From a checkpoint of a small sound classifier.
Training: cautious_adamw at rate 0.0012, 13900 steps, held-out accuracy 100%.
Data: trained on synthesized solo parts of chorales (CocoChorales), 91.1 epochs.
Rows from block 4, named by matrix and row number. Each number is 128 + 24 x the weight over its row's rms, rounded and kept within 0 to 255. All counts start at 0.
# pw1: conv module expand (GLU, value and gate stacked) (model.blocks.4.conv.pw1.weight, 384x192), inputs 96-191
pw1.63 [ 91 170 149 125 159  66 113 134 137 148 128 113 139 109 135 129 132 142 156 132 153 156 119 138 125 112 156 162 162 173  72 103  86 122 149 144 127 105 134  85 153 137 143 149 118 103 152  96 121 122 151 140 143 128 130 133 142 171 102 151 149 107 163  95  84 137 118 135 129 126 145 120 160 120 105 115 148  88 149 114 107 106 160 134 100 156 110 110 157 165 121 154 135 106 148 145]
pw1.64 [124 135 129 133  81 129 159 136 149 163 119 120 110  87  96 105  97 119 138  81 135 150 133 103 163 140  89 119 116 121 124 123 132 143  92 142 107 135 108 165 106 123 136 123 151 164 143 165 150 154  78 140 102 140 123 128 135 137 175  95 115 181 122 134 133 116 145 137 114 112  96 141 124 120 150 134 143 174 150 110 146 112 131 121 141 124 138 146  93 119 128 107 108 112 102 163]
pw1.65 [149 161 147 112 165 127 116 129 148 157 149 162 105 117  86 129 159  98 134  95 162 108 127 102 109 153 154 105 103 125 143 120  91 119 132 155 145  92  79 139 132 116 152 134 152  97 158 111 110 125 146 104 155 145  52 160  97 151 109 159 120 103 141 121 103 107 129 129 137  67 139 174 109 139  92 134 129 171 126 102 122 128  69 138 140 136 104 147 119 123 104  90 116 168 196 126]
pw1.66 [167 122  92 171 101 134 145  78 123 111 109  96 122 147 152 142 105 103 126 126  84 133 117 126 130 121 100 107 108 104 101 136 171 114 171  95 108 185 143 153 114 130 123  91 145 135  90 149 147 147  84 113  97 118 148 124 161  63 109  93 139 136 117 171 145 145 182 110  92 115 164 112  99 126 139 133 145 157 145 130 162 133 131 121 129 129 134 131  96 109 145 108 150 131  82 143]
pw1.67 [144 115 114 122 168  92 137 147 133 109 106 117 162 110 130 138 139 122 128 155 115 141  75 168 146  90 144 112 150 152  97 106 134 134  88 144 123 127 158 111 181 126 164 135 130 142 181 108 134 104 129 158 116 141 129 135 127 199 149 138 123 120 123 129 120 149 144 138 170 134 134 103 147  93  92 100 152 118 181 141 137 121 148 131 128 160 127  90 129 122 182 130  79 111 116 151]
pw1.68 [ 81 137 144  96 154 117  99 130 120 167 162 165 129 103 130 143 116 136 129 134 132 156 148 110 138 156 127 109 151  91 130  99 116 145  97 151 110  89  69  88 187 114 133 115  77 116 179 160 139 130 183 127 157 180 120 111 117 140 120 127 119 128 129  83 127  82 150 128 130 102  95 118 142 149 136 157  93 139 137 102 131  90 100 108 144 153 114 135 136 116 137 116  87 149 158 140]
pw1.69 [117 143 171 141 124 112 128 116 136 178 138  85 106 112 126 125 146 126 118 178 169 145  83 126 105  98 129 155 113 147 132 126 114  88 137 109  94 111 155 125 133 140 134 138 108 203 131 131 108 115 113 133 157 119 170 161 110 164 133 150 112 132 139 127 103 144  98 116 144 135  98 144 136  65 121  88 152  82 122 142 109 133 144 145 142 114 144 107 148 137 145 146 135 140 153 102]
pw1.70 [109 148 180 174  97 164 115  83 118 144  98  82 106 108 126  96 130 152 122 152 137 118 149 121  98 102 125 120  98 132 137 149 111 129 132  94 113 116 165 144 105 103 131 162 131 151 121 132 117 159 117 103 101 111 125 176 133 110 167 112 139 150 143 144 134 133 118 144 152 161 154 164 122 127 155 126 123 129 116  91 149 124 152 132 155 128 194 135 107 159  95 126 145  86 145 130]
pw1.71 [154 149 121 113 117 104 100  91 142 136  92 126 119 101  83 169  42 104 145 153  97  97 122 111 120 131 115 141 173 128 187 153 156  94 114 122 106 110  78 108 118 108 103 130 150 125 146 100 129 112 137 142 114 183 105 175 116 118 147 126 125 140 145 114 100 132 116 113  98  71  86 111 167 116 186 100 127 153 145 125 150 112 108 117 143 104 154 123 142  94 119  86 126 158 147 143]
pw1.72 [104 196 137 121 129 147  81 111 143 168 117  80 157 112  89 110 140 149 100 165 183 145 151 151 105 113 124 115 123 141 136 116 126 143  99 139  78 150 126 130 124 109  94 134 129 169 141 101 152 153  91 132 102 147 132 157 164 137 170 137 129 136 107 161 134 104 135 147 141 110 132 146 129 121 146  44 116 117 162 142 137 112  95 126 168 143 163 160 108 168 122 125  84  98 138 144]
pw1.73 [125 176 114 126 162  85 116 115 144 120 101 134 151  75 121 141 134 144 139 109 108 115 121 116 147 108 153 115 175 108 102  90 135 157 134 128  95  97 108 120 171 136 106 139 144 107 167  90 154  93 163 164 104 145 133 124 106 138 130 120 165 122 193  82  96 119 143  96  85 109 148 103 134 150 114  99 166 126 145 123 142 133 159  98 106 151  97  87 152 126 158 124 123 127 129 128]
pw1.74 [143 127 117 103 175 130 126 163 109  97 138 113 166 142 155 107 152 121 142 132 137 177 116 160 160 120 141 144 111 127 100 101 133 130 109 128 125 147 164 152 123 143 161 100 131 128 133 166 123  87 128 118 120  92 195  93 148 118 112 131 128 182 100 121 153 149 167 135 144 169 144 126 137 139  95 132 119 102 137  84  98 121 136 148 132 159 120 124  79 140 165 141 130  92  89 119]
pw1.75 [112 143 154 117 155  95 128 130 121 135 134 134 136 128 122 139 138 162 148 142 147 144 127 141 130  70 158 133 127 152  89 137 104  99 144 127 110 127 164 130 152 122 116 145 140 116 129 117 105  95 157 135 110 108 139 147 110 160 116 146 151 112 140 108 128 170 112 125 119 162 151 129 153 153 115 137 133 112 132 109  94 145 148 178  75 123 166  98 175 163 125 121 145 115 181 128]
pw1.76 [123 136 198 125 126 111 117 144 164 147 156 149 131 141 110 105 181 154 143 128 149 127 134  93 126 143 128 150 144 100 169  83 111 122 124 186 116 133  98  93 153 137 170 131  97 105 165  82 108 124 158 128 175 146 105 115 102 127 120 174 112 138 103 130 113 112  95 149 150  85  81 131 123 154 118 138 105 123 134 133 116 141 106 143 153 170 103 150 153 149  82 104 103 132 184  86]
pw1.77 [151 118 148 119 157 114 131 135 134 129 150 133 167 142 130 147 165 132 136 121 128  71 100 116  94 128 165 119 127 134 143 123 106  92 133 126 139 112 139 113 138 104 149 147 131 112 156 105  93 118 129 105 159 139  88 113 116 165  99 172 157  97 122 132 139 159 110 130 148 166 125 160 121 134  77 141 124 159 111 102 130 141 121 136  84 122 127 120 200 137 128 139 163 161 153 115]
pw1.78 [144 170 154 173  91 102 110 130 117 158  82  99 144  97  92 124 143 127 137 142 158 150 101  94  76  90 145 161 148 157 126 164 108  93 121 164 127 115 135 115 165 126 158 142 164 153 150 104 111 121 168 125 109 113 125 124  77 115 128 132 138 122 167 142  85 155 137  95 126  93 127 150 153  91  89 119 133 151 171 147 158 103 113 144 114 147 138 139 107  85 180 112 118 146 144 110]
pw1.79 [137 125 100  89 143 119 131 138 121 165 148 165 150 114 145 154 137 137 122 148 129  89 115 132 156 177 132 145 128 104 156 133 127 168 134 163 107 131  82  79 155 140  77 163 126 129 146  88 103 121 122 121 116 132 100 131 111 119 113 159 115 157 124 106 142  96 119 155 151  87 122 136 123 140 102 130 134 152  99 111 117 150 133 116 157 176  67 138 117 155 148 124 146 126 156 103]
pw1.80 [140 129 139 125 122 125 119  89 172 123  87 155 117 100 136 167  76 146 100 140  97  72 140 130 131 117 127 119 155 109 186 141 161 109 111 120 134 105  75 106 113 129 100 148 137  91 111 109 130 104 169 150 130 149 107 154 141 100 131 136 125 126 171 132 123 121 125 106 101  67 167 116 140 118 184 159 140 161 152 126 139 124 119  94 135 102 144 113 130 104 107  74 123 129 125 161]
pw1.81 [114 134 136 113 132 132 151 158 119 176 164 125 124 175 157  91 176 152 123 130 176 114 111 102 173 159 153 144 100 114 118 125 117 119 145 149 147 140 105 129 132 135 193 117  91 158 139 142 109 176 123 102 152 103 123  69 116 124 108 148 118 131  98 125 147 115  89 177 163 150 138 151 103 164  58 145 106 130 111 118 113 122 121 125 117 130 107 176 118 143 104 169 129 142 131  95]
pw1.82 [132 149 175 138 138 106 124  96 155 122  94 101 122  80 108 125 143 117 152 140 125 128  77  79 102 125 122 171 145 152 105 133 132 115 179 142 139 133 125 130 126 148 150 101 160 132 161 127 122 115  99 146 157 126 147 169 179 154 106 145 127  83 169 134 100 144 148 152 132 133 104 142 120  84 119 107 151 129 127 131 135 123 130  98 119 131 119 109 131 124 152 116 131 111 138 120]
pw1.83 [ 89 161 152  78 141 132 139 127 152 141 112 129 114 109  92 139 106 132 112 105 163 162 150 115 137 102  85 150 147 103 128 102 139 146 111 148 134 118 117 102 146 153 113 134 106 137 167 105 185 129 119 130 115 133 141 108 169 154 124 131 130  93 119 124 116 118 161  92 135 143  98 123 148 142 131  60 139  73 147 146 149 139 138 118 155 142 114  92 120 159 161 124  81 108 108 131]
pw1.84 [127 109 113 122 106 157 125 141  77 121 208 120 127 177 172 142 168 137  94 148 147 133 134 144 155 105 138 134  97 142 106 147 117 116 104 120 104 134 140 112 102 116 106 108 124 139 104 175 117 145 102 123 108 101 173 118 125 131 124 111 125 154  97 106 163 140  78 148 131 167 138 136 130 146 121 158 107 131  93  98 145 145 175 164 106 110 115 163 128 129 120 180 134 143 110  98]
pw1.85 [ 85 128 127 123 121 124 153 203 136 131 147 128 152 162 128 140 170 132 128 130 166 154 119 151 153 152 127 107 104 121  83 110 123 123 150 131 128 162 166 151 120 148 137 138 138 142 128 195 134 146 133 134 128  85 132  74 144 128 130 112 124 135  94 132 157 107 121 125 112 159 131 102 117 126  49 162 149 113  95 140 115 127 162 117 139 158 109 176 156 153 157 153 118 100 100 132]
pw1.86 [104 121 131  99 147  65 139 123 161 119 109  88 138  81 110 130 126 157 140  99 137 146 123 153 132 104 125 171 165 147  98  66 127 170 111 152 109 139 141 122 157 109 145 169 123 119 148 123 116 106 118 208 109 146 144 107 147 141 138 114 156 108 113 142 102 151 149 120 137 118 131  93 135  93 115 102 194 110 136 146 114 101 159 100 123 133 120  83 143 132 165 141 119  92  99 142]
pw1.87 [116 160 120  99 189 117 111 126 123 102 130 135 155 121 146 137 125 131 123 169 102  77 109 133 137  64 152 148 156 128 123 131 109 140 125  96 131 122 147 109 159 135 127 136 126  77 135  76 135  78 151 130 159 148  98 161 131 144 128 147 132 107 133 131 124 159 111 112 122 150 155 137 155 141 124 128 108 133 108 137 128 102 155 134  98 128 166 106 162 139 112 139 136 123 182 133]
pw1.88 [156 146 114 151 106 128 136 113  96 117  93 101 102 124 140 127 116 110 161 145 102 103 128 149  73 114 118 114 113 132 135 155 131 121 126 103 142 137 142 135  97 134 130 118 130 131  88 130 124  93  71 116 147  98 125 166 160 107 115 124 124 154 155 155 123 148 160 117 134 137 153 130 118 110 170 151 140 126 102 142 137 121 142 137 101  86 147  99 100  63 128 129 159 157 108 133]
pw1.89 [ 97 134 117 130  69 128 107  89 131 104 115 146 111 119 132 166  93 146 119 168 134 119 158 148 127 132 104 152 123 119 144 128 147 136 113 126  86  89 111 138 105 141  99 121 131  97 133 105 168 117 120 122  85 147 111 141 158 115 133  85 125 136 159 154 151 108 127  84  96 105 162 135 126 156 160 100 149 143 125 102 164 142 109  83 109 122 125 129 123 100  86  87  94 107 125 150]
pw1.90 [130 160 132  81 123 141 134 118 169 166 130 146 126 148  85 129 115 148  78 166 147 142 148 107 124 145 125 141  98 136 179 130 109 156  94 118 135 131  99 111 135  75 104 154 129 150 145 118 111 179 154 117 117 170  98 145 100 155 151 113 151 167 133 168 113  90  90 134 115 107 104 135 134  96 125 133 107 128 104 112 145 145  97 121 166 135 157 149 126 125  82 118 112 141 161 138]
pw1.91 [135 134 115 155  65 103 128 109 132 109  70 106 103 118  94 105 113 116 140 100 129 144 126 132  53 100 118 112 152 135 124 133 182 116 168 138 121 117 160 188 127 104 154 127 114 148 134  93 136 112 167 144 106 117  99 176 128 149 119 117 144 114 146 137 101 188 142  99 112 133 139 125 117 143 138 111 149  90 130 149 135 137 137 128 120  92 152  83 114 144 121 101  92 100 117 152]
pw1.92 [173 123 118 158 144 114 124 128 104 104 108 118 141 135 138 123 104  86 174 114  81 123  82 154 104 128 104  95 115 101 103 123 182 101 163 118 108 151 194 146 123 147 115 115 154 112 114 126 147  92 131 122 142 111 172 137 181 122 117 108 154 136 112 112 117 185 163 108 138 144 151 129 128 137 153 120 122 135 118 102 150 138 156 110 115 132 111  86 133 117 167 120 132  91  95 139]
pw1.93 [156 135 137 108 148  95 138 148 135 135 127 132 128 144 128 138 121 128 155 109 112 121 116 159 140 165 146 119 160 118 105 123 135 117  96 168 131 135 141 136 148 195 145  78 115 141 148 151 145 114 113 161 104 121 158 127 131 140 109 162 134 102 146 108 139 147 130 167 158 110 144  91 128 134  95 144 167 110 153 100 119 116 112 146 138 170  73 158 101 123 156  89 128 123 112 172]
pw1.94 [ 93 143 124 148 116 168 141 126 138 153 151  95 146 174 151  93 150 182 102 159 114 118 169 162 117 143 113 117 113 127 143 103 115 136 131 121 107 150 144 140  93  91 135 113 103 142  57  99 145 151 101 114 110  99 131 123 139 116 134 116 102 128 107 135 172 114  82 140 102 141 175 178 137 122 112 125 117 109  86 138 123 145 150 152 160 133 165 146 134 117 129 134 130 115 133 124]
pw1.95 [158 134 143 150 118 153 135 117 160 155 141 106 158 127 126  93 148 108 133 107 173 124 113 113  93 126 137 134 115 153 127 137 121 102 185 150 138 174 155 155 145 110 103 127 139 166 113 126  88 155 129 114 174  81 122 158 100 129 141 142 159  96 142 141 101 144  70 174 116 152 151 153 117  95 138 160 151 158 117 127 109 122 125 150 129 115 121 119 151 150 117 141 141 180 146 102]
pw1.96 [124 134 151 156 149 114 143 134 119  97 134 116 170 137 149  96 136 108 152 127 133 105  82 130 144  66 171 139 123 103  85 153 103 113 140 111 117 152 205 165  92 139 101 125 118  95 104 147 106 120 140 129 128 113 137 122 182 134  84 148 164 113 136 135 109 157 105 129 136 135 167 142 146 118 100 142 115 137 118  97  98  90 192 145  89 125 132 116 138 132 142 116 159 107 105 106]