{
  "arch": "conformer",
  "model": "sound classifier",
  "dataset": "synthesized solo parts of chorales (CocoChorales)",
  "train_examples": 39062,
  "time_shift_ms": 100,
  "n_mels": 80,
  "hop_length": 160,
  "input": "log_mel",
  "spec_augment": false,
  "win_length": 512,
  "targets": ["instrument"],
  "num_classes": 13,
  "norm": "rmsnorm",
  "activation": "gelu",
  "mlp_ratio": 4,
  "head_dim": 48,
  "fused_qkv": true,
  "qk_norm": false,
  "inner_norm": false,
  "moe": "soft",
  "drop_path": 0.05,
  "num_experts": 32,
  "moe_every": 2,
  "expert_mlp_ratio": 0.25,
  "slots_per_expert": 2,
  "shared_expert": false,
  "subsampling": 2,
  "layers": 10,
  "width": 192,
  "positions": "learned",
  "kernel_size": 15,
  "mixing": "cutmix",
  "loss": "cross_entropy",
  "residual_init": "none",
  "optimizer": "cautious_adamw",
  "lr": 0.0012,
  "beta1": 0.8,
  "beta2": 0.999,
  "eps": 1e-08,
  "grad_clip": 1.0,
  "steps": 13900,
  "batch_size": 256,
  "epochs": 91.1,
  "lr_schedule": "wsd",
  "decay_fraction": 0.3,
  "final_lr_fraction": 0.01,
  "warmup_steps": 2780,
  "weight_decay": 0.1
}
Rows from block 6, named by matrix and row number. Each number is 128 + 24 x the weight over its row's rms, rounded and kept within 0 to 255. All counts start at 0. Numbers have three digits each. After the name is the row's rms in percent of the matrix's.
# pw2: conv module project (model.blocks.6.conv.pw2.weight, 192x192), inputs 0-95
pw2.97 097:129147087137137147151099178085137107134156126139153116106133170161134143125101121103131138140111158164134165153143079129102112121147134119089184145130129132133142106168110142127180097158139121135162116137154148136103139163134135150154123108094167181128116137122075122150077117127138099173
pw2.98 088:107137083091073145153126117129082065107097125132144124106110127121118133115117141125094107108100159135123141118138093112122061166139117122096134114158163089159113108145122107128122079148102107138136092120149097110097135155085167147140137074142140121098118151124091115103092123126121127166
pw2.99 097:132172155141138115153154178114169148119106131111094106131109070144112123143124104133164157114159127153125154126157168126144145134108125094156125131094117174109108145153123094138124135146148102095115148120152175108123146161120088159143121142150130128135131114144149181148133124116107149121
pw2.100 081:106130146160141105083155064126114161137108143151109124109121151088096146115149146117089084125158140076094055152103100149102150128121113145097133151118132081109142121123110130103094140136113171121140145121111098117149116033159132103094099151114127129126162081168109098140141129134153117097
pw2.101 086:137119141110109089108148164158083089131167108127120150132124135135147124062116128146132113164071110141172142135121172136149085111139126118155092142102133102130105063111157139116125135129096143113118134127132104165092117109128133078125125103101098168130137132128104119157106139096150108066
pw2.102 106:122119125187130147105113093132159178138133144137134114101148116093124130192143105109093134117181121112118079174152085167101176156115130136106173162120085122119139179115115172137109152118175111120101154142116126127153121069142111122117132178143122142113120101144118142164132135174146095178
pw2.103 092:120139142154132134084121079147110123113102151170125139118093127090083171080170167141108103096097146097133158163120133147126118133125102116145147141100152073105118134108127099089148130146113158144171144090119108097108117152113119138072131113120143133117160104159128120161139134141146135080
pw2.104 115:134130149121125077094125110141086107119091147143108129124096113100144105108148123144107101128096146121109131115124114167106137150133091114099102146143143090145116093080158092115113129148093135136086143109122074103122121126115151105093135145072087126131202136182129116149124161117147093080
pw2.105 079:094118143171100111079152091139143154131130103117121141113104140069128089125166106139066092129134135071118137097090132159120103136111101108161120121114103112139096156091126117117120162131110116143134132121092086104091126127120107099097104127120111115135151102146097150148134142107162111127
pw2.106 125:104141144159157116155134122143123141100077115155096086108098151173140114160136129158174146110115132136110080129151129154107165129080095160131115135087119116093142107132166076136097123134132158098106103102128145083155123073115103135132093157146110118136149105163124081128103109147178137140
pw2.107 088:124146151161163106095153122111155144145152150137118162145170139137172098153119120103145089190108129134144107172104149145125161130110162147133152140132102097128121118108135179127118178125155144102109174156111129140123102083129122100111110141115114147122152107115094120141101128120112151133
pw2.108 088:145176129116125143127097165130125132091136144129137135126129095118145166127113129125127089148157126177136130162118142115153170163152099082120125115133116118141135086149099115106178133156119111170156122129153130132147124131127123108184146141083148144111162176129105173172166140134081126101
pw2.109 101:103156155149127116144143114105139127115089088145093142121099141126100098120146132130137117085103114132134058141069158130114139114093092133146080128109128088120110136141142065085111132152123150105130103096123137077133125100140073101137107132117105100139171131137121106123117132082124130098
pw2.110 089:122121127141146139167097152111133149134140151138125057097152123124160162157080116136127161139160144143117062163170107153109153124110158101090144123105103178115137111151085131142112089119145078110114115142149141125148133075128114148164115116146108146142151137139144163125177133147088116148
pw2.111 086:109146113146125165170124146113108124139118119167158110081138126162157157137075120117166108147152164151124157139139100132131119142135134108124155151151117091120167117152130117133120095141171135156133099121161122152129101148147158131152128109110120132114127123168096098134075115152136116163
pw2.112 127:136141127116129120144172123088112117146110129124132178158114161130083086104111140111104073080109117126106090111088144125127122122120135131136092124101140085113073123136109129114104142138098147108118137133124139135138116087120137092130118142126113090094152157121082113110101115104141131094
pw2.113 091:111082111081152141110123093132110093170174114100115126129156163107080088144156170122098138089129130119082140094113096109114154124133145140087148084129148164142134096118170168113134129124138134121121138152133109133164157154132127144083136132111109090125124164086168144091150147132149110127
pw2.114 106:161138134162140126155119150102159149122133126152141127115157160133147174157094114101148130171166107163141149147129111141114170145103159176111151141114121148132182138163112156111146175120159167120133171140118162113160115151145093105180120137114111150101167153145107182143142115144129161127
pw2.115 089:140103118100115130114098129132112121106158122134148114118150152118139195109121146103136140160118132128163173166146111096133112146144133149107149131137112174162187111108127156118176100127142122175173145138145112129136114175108157171153153097126136142114109158090129159125153111157094136130
pw2.116 130:111089102141103162112108125155111112134146146143143072102152104112102137127121113154127165104135128091146164163163093142121088114120144153100165160131139164122147117115132158149130101103152091132141117136109105160065161188135092135084117097127140123175083123133147093162109118158124109154
pw2.117 091:100103146180125145130137119120166162135166130138115136122173138101125140179107112128125109143204101124149104166115126103116141129126163175138152150119100118130178172161130211132130118113187119135125135183128119182107124129139104101178127155120140155144079135108115115148115114110124085159
pw2.118 102:132110120112130128091113113141120135109139128132132131106129151093146168128119173163133140147147145098138200125152094136126130145122104133116156121124145130145167134120170110129127109142170157141098106112143101139131130189133122121098134120127122150156152106144138090113144139167184092121
pw2.119 083:116173106135101104144098136113092136127129141125140091109118088146107106116108088108145113096091129104117083121146111143110139118106131079101107144109125118126097081107126114102075096144116073103083105136126126123112129068137113141091122104139071112121118122136136125168117133128092141141
pw2.120 108:141126153107148105140124128109170165141134131124117200147137136137145139152125151097130115160170133155134117111134153090163157147163141122150134133145114137154169206152144142140145162105130148154159173148122143150165097110141151124158149180132151145091140102126101163129137126130121135127
pw2.121 096:119111133111176120137139135162093105131171096121103146144161183128133102087119145115127106164064080152126107129100150113132175127114137141115118111103156116131129088123170163126136189135112166106126166142103115146177153097150125110113117132124109144133130120102133161113155152104129137087
pw2.122 106:133116155140104154108106095113159163125145154138143098142165098103159162172103115144107131165196130139146091175148130111150147150122167144131152138143089162137149145138109187144125149088174100148136150172129103172121119083132118142118139147135122130107092146109117161112132136158068134164
pw2.123 080:173162113084152157111165113125158113180159129097162163158167184127147133137085133131079111138142155119135139139111123101089128117148204130119138118142137091134133153138087191106110139118147166123131101185128126151142133116142176121133125142104139139108116178096102097098097129131136154122
pw2.124 115:139136120096162102118129097148088097131112117121133145133102159130112083102147176134147112094101138110102138073110115135093145119116112117115105096130159107122093096108135111123086136147093175112104111103110124107146116113130148098100113142109114087122160139120128094078105117105162135114
pw2.125 106:099109126101141171155156150131120127181166143138148161146160175135108128129091151119133129100169112142121124165106115118130066103139179140114169135135132114147150148148107205183117110120135125117121121169097152173103112105139157123161153131111148119155107162109094103092071103113140107119
pw2.126 095:114109115143114096104098080127160153103119153103110093150089087083113111124153094159095159099165125103131137094160142147151130117116093159148114135109108160136100152147103097115100096123129069107092089136135096125090160174089073114123108144145116118135072120143164142108158156139127111181
pw2.127 096:141119148149114138135097160133152123111104132107127084121103071133066148149156116142164162070169101148114192143129143128160132113141090174149116147147092141123120144153150093160119105106140095164140117119112143095112133195076125134169145142134155131170106146136142157153164113129133117145
pw2.128 091:128135094103123124124077148128135105152166100067154108165156103169106144136087123114145171138158163160136184106140107083148124154149174134110114087148146187131124104110132158126137099148149103154125117148151120148121138176171113100129140096099133101131109176098161142104158113134102134172
pw2.129 096:144105155125103136102127142159164151096125121111120151139097067116132150112188118143102130144120103129159102130112147150168114114153097126148108137157123136167127133097139085138179114125118090163180148116102106126123154106117108126118150138163143125143137125142163148153169149126124139086
pw2.130 113:151135129178155126131130154086166162141142153161153153127118125112111134138135137075129088108126116133128111159125127143109151145126138106123141170125112099141118146116141152130153144128126121133115208128119150111142087109136138136119155153136124148089152123134083173187134139134098132102
pw2.131 101:113152141170163114119121105119145163083095122166125176137101162111156152124132131128119087134144162137136126129125135145118151161109096137136137128100124104121141165141068090081114163168121154111131125105157128117146090098121114110134099139127120146109178108175084113117126133135153163150
pw2.132 104:104149092144148169126155106115130121097115087104133100120116162130128150128118140140132147139103181103145183118162078102103168169133127116079158081131153159136164145137107103123114118161142142129131113119162144102156142162104110185119128126143109142144140126121155135099145108159127157163
pw2.133 126:122112126187179123137126130168126162137124120155116134115139184112109123129163145129130144141103108119141111156112126145091195136119131162106144146101108142126120129105142115123145167116122191109145170089110134113189148090153127160119127146165161159135165099135141138145143132127158156106
pw2.134 090:132130119106138167111126111142184135164145119111125145157145153086090152134136163123114139074157108105105109103125110138099108097137145154119165093129117188109123174140103153117177142078123137145154133146146152134154119106136126146111115139123165115150120153096142161103168107136138150122
pw2.135 106:136153139106149150111169101087140145110120110120136189136121153110118117152124159090102090117153154106101185122135171089155131148144124091149138097137147088138148184116134096114119156161137141119108176116128118118124104184083116144138131133121112127091145143139082141112122128146153164121
pw2.136 098:109134150163130143129097114118164147159176141138133080116179096117162124201114112134115142168203095136134074160138131140146143139139142169106164131125104103146164142156132173169122117107183114124153107170124128174140112086164091121145138158126138136139061155124133105129141127146097110142
pw2.137 087:107124128147117140088119095134149148111124128126112061127127116130165133164133093172120157132151156096136082098153132163132157125123116129119157136117104189099148152112134115141116136132158109107130090118130125111123168079134096149090124110126127120160116092138175122127135134126138144164
pw2.138 092:121135144144118184081125066136157142132143146110132115137144106040127159118165107146051148133159122067129081111137131146156102122158109127126134142140112129139110147115108158134146115102134114172171114145088074151112164099121147121123140110154155134173090090118149137125157148109105129169
pw2.139 103:153095097095144121102135115163103110137115158150113161130112159124113116127142163120093109110077124101114145118114093133084134121120119143092114129134167125128112107080135128122138169121102181143136157100087102104157136137123147159062120139133145121104162117132131130115106152133167143100
pw2.140 082:136103135110152127098129096118145143130106099103147125144101069111125114112166138130122137106170099135095108067101138144153135108147110117144083117138137147128069136083163111134129141111110100138139150115117115144149122099124168095086171114125126079147171121134150131120153155096071084103
pw2.141 112:151141128102160147104153135148147139124133151166123128111110154125095151103152140148125167128124152103148142155175134147098142168134140122110160138127150179145152163140120116130147159140148144116137164108125140117143157142116148160117123151146133166143123087157173146154147144158180153107
pw2.142 086:154128140100153112153125177138093109096105143131120092116092143196184139121116149129194120152098141149141120111122126132141109137143118114123092142132155124127134059091196113159155112134118157147142143110114135111115102111105150132095132136119154140097166116159098094136108118118142105104
pw2.143 066:129145147117139096143117109129098089101101114161145134127119164147162139129080194143152126149087149154116140140148121151128114150125137162109104161141151106145128071156119126121148149151129170142148133122145119111150114158135172117153130100071131121105179169188112120127113129140151133104
pw2.144 073:134112174197120098107125121122146177159149143164113123100143145123097150154132131096134152110160118122132087166135129172112130120112157174138169155106105130125111130123168177158146118118143117142123125138127115138119126120149097109097120185091142155149092150135126121167121156163129057125
pw2.145 100:098121126173096156115115106127175139097117127137126080117123095091083164145133104145096151073151133112138076147146138128136112123140110181139148151124109149142108136138055084111146112109121064125167098122155103102112153087078114132130136099157176122157119139118146144137169129161085098149
pw2.146 078:144124116108104166130164150109160124100130135079151126151139108123129146120108116132113183126158158120131171096114114108139126129142164111138125109148121184141142124152080133149125111096141092164149101156139144145108147172110122142154151127169154127157080150097140154098162105117100137180
pw2.147 093:154129136131163105124107112126148134139112121163140166097114175136133098121144155123154097111101142135124151092098082149061137118132101126094121132144132075137134149128123132105154136139117183128156166087112124122143115163133159095099136178098147109148217138130118107109102138128150127104
pw2.148 091:091116138112147141133141131125153140165158137130141135171174135135144140192106118136119134138178119127108104114141141120138130109107200177131154130128102152122144149130128216199098162086153099120117134175108144172103138096135088136144128157155148098118078125088127095110126118139121148151
pw2.149 114:139114106113137149119100102150146124114138114137114122113140182112145149157106165158129157135165147114149202144137094143120130132118131174115150115120142119126178163133151148118151107130161137146130107142145118148168140205129112118127119146101179150169147144137150087113124120131174116163
pw2.150 119:151111084092134136138116163152082092169174129134153101088173151151127125117102152119165127138101137146135197128158069140107127131125176115069150127143157131130169080098159193148124104101154138119134129139113118157140143195168140129094135115104096151126137149098138106141105123136154111119
pw2.151 114:138169129155159134156131140074147172086078144143123138110082138122109132143132116083139106113139148133117094145148118132108154146111105106129148153117116105115127173138094073117127130156128122108117173110145149089158099079092136135144124169124125152091158088135071155172122132146143119137
pw2.152 107:124108118178117165099116121114196175160164132113142125123166120095102135180130101121086120130185119125156124188115120135104131146141152142128161144131084148133128182154082167129160129114183095137150185188112135148130147141126134116135149132113153146143104147128137147162146118122092115160
pw2.153 108:152132102190124146093131107113157171128124143123137095087140081126130113162148074108111100141160130109130086150133105140118158134120148088108143157147085128139126152090127141135122107128181091126090175130117110126152153115122118145095145131139102149111108105128128133192133148149103097142
pw2.154 099:125127174142154091153133156115151168164153134119083150135133130175144113139119108124180142147159103157156121148131181132142165104116149140151108133072095126107126144122165134165111150127145127099089161148121153162113102132166081111158120182149118122112108124129139119141127100096146121120
pw2.155 086:113144117090158126113204105108115111160157113116135171151155187145095101106108147129121094104093116145129097123112134104109156126110195119093127119115171119112110128123139194109125163146115169116106134138122148151158161067153146109114095127125104124116161127087101127109120126092126125111
pw2.156 109:126104101099122157088133127118160116150165136115162147134181144105093137109128129119104129121150085116123199161108101118132095125159157111103166102161128141152140144110119199115177122112134107170157143166096094170120126172120164121118157112093160171143122142094107144126096120111110112116
pw2.157 114:135175129147144126158138143115142157108125162133118109115102121113115113125142104102129099133122129131119067145141133182115174124115111110125125172123123112116114140133123107121122174165118117103117158103137133101128124087137130157131119172129113143101175094161129187169145158134118151130